Weights of a small multi-label image tagger.
Model: 2.09M parameters, activation silu, depths [3, 3, 9, 3].
Training: soap at rate 0.0041, 10600 steps.
Rows from block 4, named by matrix and row number. Rows with one number belong to one channel. Each number is 500 + 40 x the weight over its row's rms, rounded and kept within 0 to 999. All counts start at 0. Numbers have three digits each. After the name is the row's rms in percent of the matrix's.
# p10: first pointwise conv (model.blocks.4.p1.0.weight, 112x112x1x1), inputs 56-111
# p20: second pointwise conv (model.blocks.4.p2.0.weight, 112x112x1x1, transposed), outputs 56-111
p10.60 096:484452510532503474504572501496486488520466495522459495481529512495457469567464546575507487497528404436452491520465493472467478549414494482526481479446462517442478496459
p10.61 102:472498496440478583513512548560502448526418454455522490510564443432489447493569476470473530584499584461474514474524492509444495539504460438546518529503479496492442503459
p10.62 096:465511503506420532503436485403453473575480488495472492452514428505461478488472470465579461530506499476490515464548516522488566465504479483453450487482428494535514561501
p10.63 098:451458465436548474505481480485588519527554463486529503490498468567591537515564568477438526471472474546510471459475510451511626513509494502475508515510511507510472458533
p10.64 102:537506511546450470449511509445484589432493492458601444435474483508508513490495526456466499499447463429539501444591539540539462513553529538476493544547564496450522461593
p10.65 101:473512486489491466511535466507477477496489492521467444375491607442500549516480501516451482503488541588549478415494448540408541492519480442508439480560551442489504522537
p10.66 102:496532572446583493489507519512517474429443543542492471457477452466557479517473474459470506553461449483483462499482461471445474509448476488462516523493530417459503456450
p10.67 103:508431474567516474515481560462557538487509465447474526514448414507454494495410522534502521526599493544478515468520472508517497506444497510498466458449469508481518521549
p10.68 105:459501532528579519456512550476519529514592502484473450497537582493556583512543471481528470520503459564455531516435551485445554442533429468449472450477515510550540517463
p10.69 099:496424500496484518557516489578530499491473479513495501514609494493477501563543525517545519533551526509553527527429479443529446569473426468528486520517542554477448471380
p10.70 091:584443431470430479473458504458531472503501516508467499480533499597467511517459514474506458537523466414496486490473440460547532557458493541485487469437471468466481537464
p10.71 100:539549535485486481497438514454448489540499518420559427433501502503449496525506506528564440531521493490487455477518474460532451494472580435494468505497417581497514467501
p10.72 104:444477507480496481447476586491565466558549470453483504535528503416542504532550471396486576498478538499573520566430529465490578535541507444509586507494494524544513473496
p10.73 098:509540498546454468518473509465514453476498468472537545514552492473479512416451514441486485500600437419475519504494487501595472514456486491446501574515520510544491487460
p10.74 104:504476516481497470475471424477504493455518527495455458442497480506482493506584555501494518530471453467481509472518453510504482509545531496418441545477580493479561563570
p10.75 102:544480500515451486457443429486426500530457485479457470475460501554455486615467473529499436464465553537534462449557454552476519420537512590530476505485472469426499570545
p10.76 102:558522556445467546538425540499476453485477489489488465496510432448467422511447464468534480437468459445437458450494480529502490554483510499570609594485399498574404458488
p10.77 103:513478435493482468477483521500504443484574494548493592499492499490552527508468528489463543467447458502478477511430466452499576580510456453475473454470536507559539441484
p10.78 100:474492485455442469441428507479432507443484458497582484469477491498472546564523506437499509472480494497476472491543515543502496481458557631448487497471492500507512548518
p10.79 101:538464487564561511552540548538519509475546531493561531561497493482516447519520506533443549509486426546487428488572471521481454533550551551550569587462494455546565486531
p10.80 100:507513480508484481461556478540491593458516495483566520536509517551507511550546461610484508407494494459455508567531501516495446497479505490513504454512455536452447555538
p10.81 106:544531516490443506454453563475463475514477373528513452467464463431456450518483478513517450490527494487512486445569501550507486491482479484507428482503445490583521491521
p10.82 095:569550512571540561471521468549432455426487465561475471485518436501488474507496543565588497515488471470456477490476419506511490518492495477456516537414485480452529509522
p10.83 095:499519419495537445477478547547559574473506436541526569428491507586455513449490584494560493483481508495546500481487540473510530503484504481475468465434542516499530476514
p10.84 106:456442495484498449386480476503455488544452474476504470474427419553408476489470485474528452470498495450489498455558496495551499422465416589546454497415504515453473493531
p10.85 100:563492508406465495531545479481479478466492503471539521480484503547549468456497465471497420463504474402451466449492472507573447509485512519407454503508497547550477532478
p10.86 099:578470490453471532536553439615455507494464525485506508508459525453452479497495571625480496457488500453510444465497488519476465466491554444521468498504476528500468498501
p10.87 100:485555433458505529536479530554496503499517494540607486502569449501503597451472476464536525524531473493459468530405565525504507557448536517474501563500465534521450489511
p10.88 100:453463460528491472487549520439478552479568507526490417618565465518478441497523642428582557499523472512477468538505494485514459519589546455490533488461545513521453461490
p10.89 101:540549460404515533496544503547448515495509526500505510499425481454479426465428469571465401449487488412490484490445476487481487424510462451472444468505460518515471480480
p10.90 099:442477531517501415539468498475562484484526528515498504524468537543554494494513470490508468477520478550519524519502495436552557503458479507465481490425520547493446429461
p10.91 101:528508417538527505508423454515467510591504558445463527619468509588484503418467522555473518521442543496481457537496421453494459487496496482447541458575493487493508451537
p10.92 097:415516466511498471478545474478484452482556470513584491483507472438464544405499439420459463467535454439510562504477514496488624484462512483460472492531432514489506477483
p10.93 102:527542505477459514535485515524504465463452530514580421500529496459513513557477504495513557469457545436538473452500567568435496453476482491545535604506507478462440551498
p10.94 093:507455435504471504490534465488488480487440544525530457494559515500500497444389547527488469504546476480545468428490532463537537469442517510444426531463529552506487456464
p10.95 105:515445506431485455537429487516445488527407521443537578507462471509464465530455431535456480453489481452493504488544496498535517506460486589481527509483442548454427529459
p10.96 089:518449424515499493442518466537477485538488487503509509467505553521521462465472507432563415554525512525470603516485502482528419439420460473457471447405484558487501499495
p10.97 108:518523474413464481486532423534575527534517569533494474523478447526508507430456472532503463519500511494537467437428473414533529542476459497407505544497484501457476508473
p10.98 098:573456512502472557493508483459418473536444483561547513534530551503479445547529617466536438447512479504463602458485477477542540450547498471558508482521508516507518467438
p10.99 110:488518470587440462474472499461470521490501434492570429520472545475442509519466516486558473419548520502602552458554511489538437518454458440508490512535543585471501464476
p10.100 096:596437409508475508506466460528467472553480420512458499517551536429475464558520530501495451511522523489465525466474440459498477497527482430590494423525492555491528471544
p10.101 102:504512517462499465559455574489473538531483570505453503606475504477459510552478497449430516480449541562476494550496427486459491475498514604522525451552450491489524465544
p10.102 101:465445446488520469449487473495471513476468480473584458535473504504464489500510522495443484534508488530467445469581477564499432494473586541483440525478486516495547510585
p10.103 106:523502542490481539429468539442571454432510464465516449500490399504480535479472529437552499497561491513521459476535552453576538537506449556488487495504482439519486467556
p10.104 094:529459446525560469497483433500579500495480493507483481490461541502454502460451523467417470526494440573454504476438442448516528515458481469445417486494449498549523469530
p10.105 096:449498480561474489495431534529488517515478435539528487475483482491458507530444511506558462501583494484541547507538569496496517478440436497547476441507470564410452446444
p10.106 105:525503410476455502421475451493428483477535470485466502603475458486499506497462484500442503456543445438453515446492460428489525503496480549458550456416547542494452478455
p10.107 099:485481560524477518567526608512554497493537530514532515487516458488556477447454519509525516480524431446515507449495502463568510484427487437553440573446547536608515431431
p10.108 102:481552475439448486464450518466465507479510514457567469458479416502498486521509486474521477470485535504515465565477558551413513466474668450544486503503456497476472493465
p10.109 098:437482460482484476472472501456526560502534559405468500540471463598509487519525532487494467519485539530529461572503528506529439440491564496472458468425513539533495508537
p10.110 099:520483527570502465568473530463451577510471475461512484541556454552477501514488511491532460484489471489466599522586484398480471449494548514580485548434470546562494539517
p10.111 103:515453571558534452474516525470467524500503465606474516425406529520462509490487475517533502483459455497507510505553494461452440503484453563480474534482481450499530469581
p20.60 102:463470466433532493489505501562565474552506473481469505459481447451453475456545461500509532488471502494566484541465457528519512534522483474523536545406532419510533486457
p20.61 091:466545525473551522468541463491560499498542453546584395482508489489453512584514573497463477534439493514441436426450521481521524510543557490476552429533493508456484439548
p20.62 089:487569543469433449570450488467491498556475493542480480474511536536483448595515525496508451525475469492532453466436504503511562556495409542508521494536510475446463452541
p20.63 099:434453498481495458472506438548449463479525447506572498616532573379432522478497429489505506465455516593516556415489436486511461513490495521478522487450539461526535479514
p20.64 103:496472535604530491476504468491499488476479469513503549477498543598476481499414498574545495500512533463527559437556509577464526548550497503434561537438492501511553517509
p20.65 112:387448466486537548482565460529436431537515493483523439517472464498516490469541475526520457413531471534534521545528492489490553494506449485469533528532508442528537551481
p20.66 106:562521483501450502530558533498488549512512477512435537452479503478455482456561476520632508563456542502493468473482550488519486485496503479571507472528456509524529450514
p20.67 094:520459484487459499536460478499511503516574495570456514494483437530514542476513502517544448577526517540521526441497485501495478525457593480504432551524545542543515540498
p20.68 086:490481530565422537483472491557577489532525586509428500488492446513474485522531475506532498547411525545516525477557525444475517523364531469503553452490508476453497485452
p20.69 098:526496499511503486516525532464610498489405516531465549557544451493506463531455456485515548548417479462565594510495552517549555456584474510486579513473506475493513487488
p20.70 100:478515590463518506440535512489515570505518529591447448506493536483456545539523494440534406536539476464500432549517482474495518493498467506500504570481588481533511503521
p20.71 096:415479470490506567516550466501472527558478453487519418423524455506549485540474501480497529487502461478482491533533492516589567501519475517555505529570475431476550502477
p20.72 104:446494514430518502524425459514531449567427471479527537495570475478541452456499441505446509489533499530467492507519454561438462420589483452470547558462533504488597476491
p20.73 094:488517494432468508487436511468519518519533507501443454554560567454567514478501548541478457533487554532474478548501511407437556484551558546452480497420473510479570451449
p20.74 093:467500520476539457511456527565507442524523512488513527484515468392474476492524572487483470483526488513514466540499435525515457439561542467631530470508522490481454480514
p20.75 104:496466502479439579528503546439457580454461501526511494520478550483458519541492494472484453466527443536447509576495522522476519442443523578513385507529518419416514523494
p20.76 107:488562503476508508495479548481431483396590487597512514579441484528498484490486508455519587440476476531456510495509475469521470479503460553485484598473494519534566479530
p20.77 098:437510460501544425510514494443460442533477485457556534522492469482498547475503435466507495436510499526477476536467510462484585532529490543505487469511483514531473440486
p20.78 108:463539442443517564528477576553558535502523435472515541486507477479550525493473529449502434538545555451430483469463519551513486438513501537494496509507533542513433506465
p20.79 103:437547513523561458473478524554493497386483478537481469526507561497466550516541516525531553513454459540466487462587514578473540491469519388499491519487557496527549404503
p20.80 109:485525463445555540485450561578527525514519468573527543534460446511421557523513500528481482469438461532493512461499576551509519438525491498534474487518498470599472519573
p20.81 100:530471529533501503421578496465473561504564458490500553526595444516532496378531530449462497489484503502504470458515493471522505413428532479532492533529457482501494495509
p20.82 099:512504497558549462530515520472507557503483494461571523473477529452547553542478576556448513644526555487479514563546444440592464501480452563554485507516509483602504427539
p20.83 103:474475563487484491537578481471560544467523517525543495488485410472543495485486467428521526455481489483497560513536450538418428473453482565505505519513520442454482421528
p20.84 102:551497497557482465486396509532520514430573512462497535546505435487529525521544493402494506529509567436516536447525435514512465523476508446536570443443445547499498464415
p20.85 101:534435497494513393507457550467526491456493542458525566472468547369511517497485531499470506498521527561561547568544511532504425491468527463462473530474440540513558452533
p20.86 120:495501489515508495487532471526541477556494528513461524522496519512484499585540514462498470531493503499455496475516544393442481507490455501490553498503478562476418553502
p20.87 094:477590536453479533466495528527431493453464447543569474466505531527463508454454476575517541505503452547502534520494566487526511480500553477470514455445471525407530445463
p20.88 094:571477551514504483545498492449553593487511453492530483509448514541452506524509519491485514461533525455500552427526479499469518469544465494420414434520543530540551491529
p20.89 105:534523454497469492498483574457539485550498483487514519473456431478529436575490503446550461473502480531528507522482513519495518433502481558502465444468511532495590496541
p20.90 094:562503457504407572553557495492466470455517548512465458500561550531488419510457542555481472421464501531552431564467530497504477486503483529579520489495453505486432508506
p20.91 093:520479524507523527507488505521513483529526486529561545523473487543522568571519617432527495478569576525465536538529529413540522512455487480461485579542513492571548464525
p20.92 096:493481501496484499528466448550487531479532479581559576479511529547479463521473512495453503516518491504480553469468518502485550505555533460452548492425366419516511491460
p20.93 100:436471448559472432550522485489513536482456495514433441507529516422524517527474438546470519543463527520567513490519486519534562527490487508460473511460514442537449523496
p20.94 103:502473445515489494509499508487568477498485485487464475514515526552515533481567564527498628514503488559511480462498492467492496507533486458438472437510422455476466562547
p20.95 109:500477477491497589519490520461508534521436507487546506503430573501546489499492551486517494506490576513482481436506469490516508438502461514482503547482487425484535563507
p20.96 095:511510517466480540403422472555420531522463540482500495519451517475474459479500537482535468506531530561506482511467512498532525535450567556506501525495543470529502495470
p20.97 100:482465528570506500488470590566516509501492489493514496498476537555543490458523468512491501483520550476500495457505498445471540459452475454566497456545508459506485519483
p20.98 091:565534532528464462513556429478504491479504441519545493533493513535513526439476444538533577482523539473567490527456535541535409534518584547444549498538569467485551474472
p20.99 102:400524523447507446557555505412524487493498553467488515497500486482496528479506497515443475472514436510462473512593552480463514494520484418489529479449521466481501439450
p20.100 096:512505470505432534517538483484483482489491487544492530531482419465519501523450441555554534466488438501540422547498495481460464510508497513510516535504550478437502481493
p20.101 091:421459556579521438536463462479490508449469528502446486552506525455423478461434481494528487544471468484558483521555461491588489491484485504437534465568440455479476553470
p20.102 096:440551461445535443468537544426524501463472493403555504488474550481502438540437515446551498490531554418477486550447467467539568480525423491447502549493480478474492472436
p20.103 103:545489560515475458487464477412510515505459564466520509494465466492483521462513451504594603522535479511467526440452577526457458577526439512459472526430501546501463558533
p20.104 101:495574527529483462546529499520488470577439536469581486525516487447588538475462460480483576443492422537487488480514472491395477439484451526513464494477491504494547494471
p20.105 106:562466474520526466490519488510498421542511538425494505485525515496472472516463463401471484458560512532496557470538467479603516550590495483477474509546519522600494531514
p20.106 093:490572524548497508457449448523535491501500456528622488494488526484534500571445551475522473517469473470490442528529518515542462456494545515441478453530482481531511514520
p20.107 092:523513507484562489528442451516555462530481575535477392465564480555507537502445512500489510532491538440519553515561528521554493503500547543452539536541491495502532497470
p20.108 090:521488520440506477537488489558501590482526472514523463534514475544496524531488497540530514520479468504478544484615516520533561511509453533496467573492508494523482508478
p20.109 105:527490555546527426523522491506578462470445492514513488499477539504578557488436522579430437454476544551467518489472506515468471511533502468543441522520440546537499507568
p20.110 092:469561527558527500438500478565496445459552497514486580534507544452555462478464574408518526504545483582502502527475462455488485513566466477513450534531518584575466491484
p20.111 084:538471523527519565483540477486559576615509521499533456454489471413531501530527507519488471487520487539510560521527466516501483438446427449570467520511525565551551530585