From a checkpoint of a small multi-label image tagger: norm batchnorm, activation silu.
Rows from block 3 of a small multi-label image tagger, named by matrix and row number. Rows with one number belong to one channel. Each number is 500 + 40 x the weight over its row's rms, rounded and kept within 0 to 999. All counts start at 0. Numbers have three digits each.
After each channel's rows are labels from the 100 images, of 14976, where the channel reaches its highest value: "top examples" is what is common among them. Only what is clearly more common there than usual is listed. The data: regions of photos with short descriptions (Visual Genome).
# p10: first pointwise conv (model.blocks.3.p1.0.weight, 112x128x1x1), inputs 64-127
# p20: second pointwise conv (model.blocks.3.p2.0.weight, 112x112x1x1, transposed), outputs 56-111

p10.55:469492480453524469551508463424502484514483463456448494498521472421448549469424481483532509504538511503574455510457541569558519466494499484502478491497460481513483528501487534540435496464567424
p20.55:486478507447507529565525540495430498521512484503547502508464428562476484459522546513555499569568417427557491472493454488520531527607533397476525466497511514534444500466
top examples: text has "man"

p10.26:404480520536478468536432481504535502519490495481428485517462497447498503441489519550542490478492585458475495442525477504632483480531548512540472492464477432448439499472419526500489575497518505
p20.26:518463481535497569480544572520404443489502511500562617501478434539536499481515577497502498463503518458536499533502493483455500614471494478473451573541536510475530459526
top examples: text has "man"

p10.59:396510451507538557533451441531508423493502507478420484488440469484478521492487518489586557498452633486577555422458492437506459516555535501496592585484478518477572478490470511481447522519491453
p20.59:610490489518475448537617512513487497420527559535485481426508511487499514461467483573504497530526513506542475544446531447447515533428421529529538510435461504491473524458
top examples: text has "man"

p10.106:485477467449520461536507452439496502529495512450504520507516457435507410516512400569505485481570513499440466555475472522566486471457474493538477398482531519537458520453460573472492411507463534
p20.106:472533480513462539522495468482530548533503538478532468518530480384543538476531496535534545541511551586545520504483490473430512526546507513536510496489428497526575475436
top examples: text has "sign"

p10.34:500491471534513518525478423482507569495484536521485539497517534499462475508538490551501463397493467543509555470503545496521513442567496510563490510520451517485495529506554473589542449516578519
p20.34:496518456451541540538527492500559525512554444509528530555534496509574504524482448531474528458468463532483522474495575524497478464488502385468525559536558490460481479455
top examples: text has "man"; text has "blue"

p10.80:483500434450496530491436461526510479516442523494432485529486517524493495490423462451587485516570593494505496454441486448596484501487455501436517499444508499476548461491427537565516511473525454
p20.80:508550521550515514474501420504530545465456453516480417477591483420518476518487414480507519500496538515502513477475513469495496434504457539564486455451460372509509466435
top examples: text has "man"

p10.79:492527508459471384512431525430448520562486474472557509510461481437517440544459489489488516449499561478573512464566472513541486430437564478551454545504473422502438547503462454606525448473515536
p20.79:415542496515503460468539583521486525618515559485487464400497528491480489496595535504536425511461477552444459525493486545528486571493486492524497532473493464518509422500
top examples: text has "red"

p10.46:514500521461511496528404494457517476539535551451509421520440507428473485517532502445574524512489525525492417468508505526487472509467515455485488544549469493511490506426445466532551443503508493
p20.46:419507513532451520492479537494492468457491460508533487509518502517447546563518453489579557470460481491582515489396498525587500488494504477515435440461492406531457531544
top examples: text has "zebra"