A small multi-label image tagger, trained from scratch: depths [3, 3, 9, 3], 6.7 epochs.
Rows from block 15, named by matrix and row number. Rows with one number belong to one channel. Each number is 200 + 20 x the weight over its row's rms, rounded and kept within 0 to 999. All counts start at 0.
# p10: first pointwise conv (model.blocks.15.p1.0.weight, 336x384x1x1), inputs 64-127
# p20: second pointwise conv (model.blocks.15.p2.0.weight, 336x336x1x1, transposed), outputs 68-135
p10.227,228,205,199,176,203,176,178,180,213,219,200,191,216,173,203,179,203,221,224,178,203,200,215,181,236,171,192,216,209,199,221,181,193,203,214,199,236,225,205,187,188,239,218,224,201,185,211,198,203,208,194,218,256,212,172,177,158,218,186,204,189,219,208,232
p20.227,195,212,195,208,217,238,163,206,204,206,164,186,209,196,205,203,195,184,179,174,190,182,205,171,217,199,161,214,216,225,222,150,217,211,216,200,201,247,199,170,254,184,226,188,196,213,190,157,198,212,187,209,180,196,201,175,186,197,184,163,204,175,202,200,195,216,192,210
p10.228,234,186,194,174,218,201,242,169,180,202,197,181,229,233,165,202,193,196,213,185,194,197,180,214,200,198,199,191,208,205,173,218,182,201,218,192,225,198,202,168,191,211,249,207,185,192,188,190,185,188,216,174,230,206,199,224,176,189,184,203,190,177,164,209
p20.228,199,173,191,176,192,201,211,219,186,167,172,198,219,221,235,215,205,182,201,195,213,240,164,204,178,197,229,179,216,223,166,219,187,208,187,185,181,151,184,233,244,168,221,213,193,214,215,208,212,187,183,214,245,218,225,203,230,184,212,147,213,190,185,226,212,205,176,197
p10.229,214,200,197,170,209,197,196,226,193,189,199,221,181,178,210,181,186,187,194,198,176,161,205,207,189,212,202,193,165,202,200,198,245,220,235,189,220,207,191,181,187,225,170,219,208,194,220,202,194,168,198,161,237,211,172,192,208,214,219,204,208,174,222,194
p20.229,204,171,218,186,205,170,212,186,213,219,202,183,203,215,217,206,202,191,175,167,206,205,183,196,181,189,194,224,224,194,215,159,215,183,173,213,217,193,212,184,192,183,208,210,194,223,187,216,194,224,187,166,213,197,244,174,184,175,214,198,195,223,199,168,196,220,213,176
p10.230,201,212,165,175,195,232,207,174,223,158,165,224,197,235,183,193,194,186,211,224,230,185,202,218,197,196,191,192,186,233,195,216,188,193,185,169,209,208,166,171,179,216,183,206,195,225,181,190,209,166,214,202,202,245,198,219,230,176,203,198,174,211,168,206
p20.230,205,215,194,196,199,194,216,198,156,185,178,226,227,189,226,191,211,188,194,197,211,231,183,191,188,191,203,191,192,236,180,187,221,184,174,199,235,213,187,225,206,220,184,198,189,194,232,212,238,175,228,191,226,189,196,166,233,190,198,154,205,217,202,187,193,189,220,179
p10.231,218,192,206,201,192,228,194,181,169,167,183,195,202,198,171,223,214,172,206,190,193,207,189,169,182,198,214,218,188,199,189,204,198,199,190,180,238,206,177,195,213,216,192,170,208,196,191,176,182,211,192,208,204,192,180,200,177,234,169,218,166,172,214,212
p20.231,224,188,181,187,215,197,209,192,216,188,215,190,201,184,241,186,171,195,218,205,186,195,173,207,183,189,218,213,194,213,189,218,205,178,201,212,148,216,214,242,164,194,205,228,219,170,189,176,205,194,190,199,183,173,191,174,185,217,185,191,206,202,204,174,219,159,181,188
p10.232,196,187,193,198,203,184,178,194,193,199,220,199,228,180,153,195,179,195,194,201,180,202,180,177,224,203,232,225,214,187,234,184,175,204,176,186,197,200,194,184,176,173,197,191,176,185,179,180,203,166,188,181,165,181,230,207,194,190,217,204,211,202,180,163
p20.232,173,232,184,227,217,206,194,218,237,209,183,209,138,231,224,228,217,192,196,196,223,203,190,228,193,200,203,177,169,196,160,218,215,225,230,183,161,215,223,193,187,208,226,177,196,222,221,198,185,204,205,181,198,195,186,233,195,186,142,166,192,171,201,180,204,223,205,195
p10.233,191,206,192,222,192,213,200,175,224,202,180,208,211,201,206,200,205,212,181,205,234,202,232,217,202,209,197,171,197,201,204,189,181,184,191,230,212,206,247,195,215,173,178,230,188,181,203,206,207,178,185,193,185,220,204,232,248,230,205,203,199,235,164,233
p20.233,181,150,237,192,182,190,207,157,172,201,216,207,202,223,194,197,188,235,230,166,233,187,174,200,200,210,192,191,186,172,207,197,198,219,232,190,194,211,225,224,176,175,183,186,180,188,184,200,196,177,217,150,166,183,188,183,186,178,210,213,204,192,156,202,218,209,208,179
p10.234,197,158,192,228,167,199,181,213,218,227,173,176,190,226,220,191,174,200,233,194,179,227,159,166,191,212,179,178,235,196,198,201,174,208,189,172,201,188,204,158,195,177,221,203,217,198,177,144,194,185,190,196,189,220,191,205,188,178,182,187,203,186,192,180
p20.234,204,223,210,185,198,199,186,194,192,208,207,218,220,225,196,185,215,176,234,200,233,213,176,202,190,159,206,184,191,210,230,230,210,246,209,170,197,213,206,203,237,191,186,225,213,212,209,201,210,205,190,217,216,211,246,191,212,211,211,178,209,229,176,187,172,226,167,240
p10.235,205,178,189,188,181,173,183,204,167,197,185,206,200,191,184,186,198,271,224,163,206,195,209,235,195,184,204,216,195,164,191,272,190,185,188,203,210,215,240,208,194,190,229,172,170,214,215,235,184,205,211,209,205,200,207,181,226,225,210,165,209,197,215,188
p20.235,183,220,170,168,180,235,208,224,181,197,201,203,215,194,178,200,223,238,206,190,199,192,196,207,225,204,215,179,202,195,194,211,222,210,171,219,214,184,203,224,227,188,180,206,195,190,194,191,188,180,235,155,211,226,204,216,200,214,201,191,181,206,173,164,215,218,224,201
p10.236,215,197,187,193,197,230,175,222,159,200,221,207,186,182,164,240,245,178,198,185,184,182,186,208,237,184,207,247,205,187,179,180,181,202,174,218,198,207,227,208,181,180,168,197,191,198,232,219,201,173,175,219,195,169,174,149,211,204,176,208,184,167,193,231
p20.236,213,180,170,185,196,189,190,216,188,197,211,201,193,238,198,250,188,171,201,205,223,174,194,197,208,178,231,179,186,183,204,202,182,209,218,165,224,189,205,220,177,206,214,225,220,197,231,173,219,178,186,241,198,178,198,170,235,230,186,189,181,184,213,209,192,191,169,221
p10.237,191,219,208,200,196,196,204,192,195,194,200,194,207,191,199,205,185,206,195,178,220,168,193,203,243,219,226,190,201,190,224,208,220,202,213,157,221,187,179,189,165,211,168,192,207,240,206,197,198,206,186,185,217,227,193,231,207,183,246,211,202,191,173,203
p20.237,184,188,202,203,185,240,208,207,240,181,208,200,206,191,230,212,173,198,175,169,180,193,158,219,204,207,184,202,192,168,183,210,153,203,222,168,180,185,228,201,197,209,197,184,207,191,187,198,143,165,174,218,183,178,196,243,172,214,202,172,211,182,199,178,142,188,215,241
p10.238,242,203,174,179,221,213,177,231,168,175,237,188,168,209,182,172,203,175,168,189,200,175,190,177,222,178,212,227,181,194,207,217,194,206,211,165,162,185,198,202,233,172,238,216,193,186,197,173,168,172,215,197,216,203,196,171,197,193,227,181,186,181,190,199
p20.238,199,191,254,168,200,186,188,219,186,182,213,190,185,182,188,202,189,216,198,185,188,177,147,217,198,207,200,214,204,203,188,200,180,205,200,205,227,225,226,184,205,199,176,189,183,220,219,176,253,215,196,187,195,200,189,218,189,153,202,253,197,210,178,178,216,203,238,230
p10.239,153,178,197,207,180,203,185,232,213,206,200,183,204,197,195,189,174,180,185,219,189,198,169,219,220,210,188,178,190,195,184,182,204,195,212,193,205,218,226,226,213,169,180,172,179,193,195,212,206,192,185,155,181,182,210,210,169,236,205,230,204,212,173,187
p20.239,184,184,218,194,202,225,191,176,178,228,207,194,217,180,191,166,168,255,208,215,216,179,194,216,200,182,213,206,204,194,244,206,196,188,240,213,181,189,194,181,192,199,204,189,186,179,200,182,188,193,164,230,175,219,201,180,184,211,235,216,186,200,172,183,198,170,205,209
p10.240,176,209,186,232,213,199,193,191,203,180,165,232,184,190,184,179,216,192,170,179,208,182,212,194,219,209,177,166,203,207,215,213,197,147,250,233,174,225,230,202,182,173,187,186,211,208,200,174,198,173,195,189,212,185,197,184,202,209,173,234,219,199,190,161
p20.240,187,204,179,185,190,226,216,200,208,166,196,198,202,180,204,191,190,177,205,222,211,188,177,196,225,184,235,173,234,234,227,226,208,251,180,202,224,231,225,177,180,203,165,156,235,205,204,228,176,182,221,212,187,238,206,170,243,206,210,213,190,231,220,162,257,196,217,187
p10.241,214,201,217,180,235,179,205,194,255,252,187,179,205,196,187,190,182,223,185,195,184,198,194,185,232,178,235,202,198,156,191,203,195,213,171,194,203,193,210,215,203,191,191,207,228,175,184,189,206,219,219,219,256,187,189,178,198,202,184,178,226,199,201,233
p20.241,191,182,198,212,190,183,193,200,186,196,170,242,193,200,199,189,179,205,179,226,196,216,177,203,148,194,195,242,203,221,185,209,176,217,193,220,199,213,197,202,197,224,236,235,208,204,234,208,210,187,253,193,199,225,175,207,192,188,206,204,190,188,220,192,207,182,208,178
p10.242,204,203,176,234,203,207,196,191,188,205,192,160,181,197,213,176,188,192,171,226,218,177,197,184,174,182,214,223,165,194,172,170,204,234,207,183,202,188,186,189,189,192,204,198,194,174,228,184,218,182,187,181,193,213,221,184,177,211,169,210,199,210,168,192
p20.242,195,231,227,208,215,183,172,187,217,136,213,153,170,192,206,229,210,212,195,174,183,195,201,178,174,229,210,172,158,194,206,205,200,165,209,192,190,194,207,235,199,208,194,215,180,190,188,206,242,228,195,173,184,189,191,189,200,185,149,189,182,210,200,206,152,185,218,214
p10.243,232,198,188,228,207,199,197,167,202,234,185,222,223,192,190,221,209,175,179,171,177,183,214,153,184,198,176,188,150,239,215,177,202,211,200,191,195,186,206,228,221,183,196,178,237,226,184,180,212,203,200,204,182,219,200,185,163,179,217,225,200,203,195,219
p20.243,182,194,220,221,214,169,203,164,207,204,179,231,205,206,176,225,179,207,172,189,244,202,209,204,199,206,197,222,237,191,197,212,214,214,244,217,184,194,218,182,238,209,167,185,192,217,192,230,199,224,186,202,213,235,197,170,172,180,227,210,204,186,185,166,221,248,215,207
p10.244,186,173,192,182,168,180,186,196,226,235,241,231,214,198,221,210,196,181,180,200,193,196,210,203,211,221,213,225,195,219,189,194,171,169,194,198,200,209,205,206,208,181,183,207,207,204,231,214,240,198,239,206,195,229,230,219,211,179,248,219,201,184,230,157
p20.244,206,190,222,177,172,197,204,207,198,176,182,193,210,178,211,173,209,200,197,195,191,193,198,181,191,227,182,222,206,203,206,193,193,188,179,200,180,227,195,179,215,184,169,222,199,171,150,212,196,206,195,197,189,227,206,165,210,209,260,226,220,195,163,229,218,197,187,172
p10.245,208,203,241,237,210,170,222,201,170,205,200,215,184,211,192,190,198,218,188,176,181,187,187,196,226,202,230,232,200,196,199,170,188,193,204,226,207,180,235,178,156,206,197,212,190,208,191,172,188,167,194,198,246,185,189,204,231,200,182,207,225,195,191,215
p20.245,186,194,187,190,203,203,231,163,208,185,197,188,210,256,209,234,248,218,188,174,203,219,199,205,169,210,208,191,212,196,224,197,163,197,197,192,199,170,235,225,177,193,165,216,199,176,251,189,196,169,202,216,212,199,192,201,185,175,185,176,195,184,181,178,202,178,218,193
p10.246,179,190,211,202,187,205,193,168,201,217,202,181,216,200,216,184,216,188,222,164,194,188,230,180,182,188,194,205,199,210,197,201,173,185,215,199,207,189,256,229,222,181,206,189,198,209,218,200,227,205,212,187,200,175,157,198,190,210,210,181,218,192,212,186
p20.246,179,196,205,212,244,197,180,221,209,173,192,192,184,187,177,175,195,187,202,196,202,213,181,205,211,223,195,204,183,189,190,197,193,170,180,193,169,200,199,197,213,214,205,170,186,174,181,238,237,250,215,179,197,248,208,195,222,137,209,211,199,214,168,215,211,209,207,201
p10.247,158,185,201,181,174,196,179,195,177,180,201,190,206,192,212,174,191,190,184,218,198,191,189,198,208,218,211,171,215,191,181,185,181,180,210,180,200,169,220,204,208,189,194,153,197,228,189,190,226,209,171,167,216,186,205,234,205,183,209,233,197,210,183,188
p20.247,214,194,195,201,215,208,150,192,209,205,207,221,232,234,158,221,222,176,214,172,187,190,187,184,181,203,163,201,163,209,189,196,180,180,187,181,196,235,197,204,210,188,188,199,216,198,216,189,225,182,194,194,200,195,172,201,213,226,168,206,241,168,198,213,166,219,188,206
p10.248,195,177,180,177,199,138,200,191,206,200,193,193,197,215,195,230,187,224,197,178,213,226,169,201,203,186,161,203,204,173,221,209,178,171,174,170,170,220,200,165,196,192,189,222,200,179,170,166,173,212,178,172,178,227,203,179,184,207,183,211,199,187,196,165
p20.248,217,201,200,220,189,192,239,199,242,213,196,191,232,225,258,186,182,255,177,187,211,203,174,213,200,195,203,202,216,207,202,189,179,208,195,213,234,186,206,190,168,192,219,229,191,184,236,193,206,189,220,136,206,209,206,205,236,176,215,220,202,196,215,250,210,167,180,205
p10.249,203,168,189,166,199,189,143,201,212,176,197,176,169,183,209,225,230,201,203,183,197,186,218,206,220,197,202,210,225,216,196,185,206,193,176,207,207,199,202,187,155,212,168,191,178,213,214,207,224,218,197,185,181,169,200,203,178,224,221,180,187,211,184,252
p20.249,186,227,219,220,200,217,231,158,209,230,177,253,233,235,200,172,166,216,163,192,201,199,171,198,178,193,215,206,219,204,188,181,193,234,173,206,183,189,188,204,201,204,178,183,216,244,190,224,171,180,205,223,182,216,185,200,267,151,197,202,199,221,210,221,202,185,205,202
p10.250,182,231,194,191,230,220,153,202,218,209,212,222,200,192,195,183,236,213,212,200,240,192,210,198,209,198,186,179,196,195,232,189,182,184,188,209,184,193,212,202,192,205,213,218,199,198,214,198,203,176,175,191,211,209,200,187,184,204,188,190,230,198,214,217
p20.250,192,203,187,190,192,208,203,181,206,188,178,202,191,189,198,166,185,192,175,181,199,220,183,189,197,182,182,148,167,200,199,209,199,212,203,215,207,197,204,207,199,193,216,206,206,198,211,187,210,186,177,191,207,180,216,204,198,188,178,180,205,202,205,196,206,204,237,189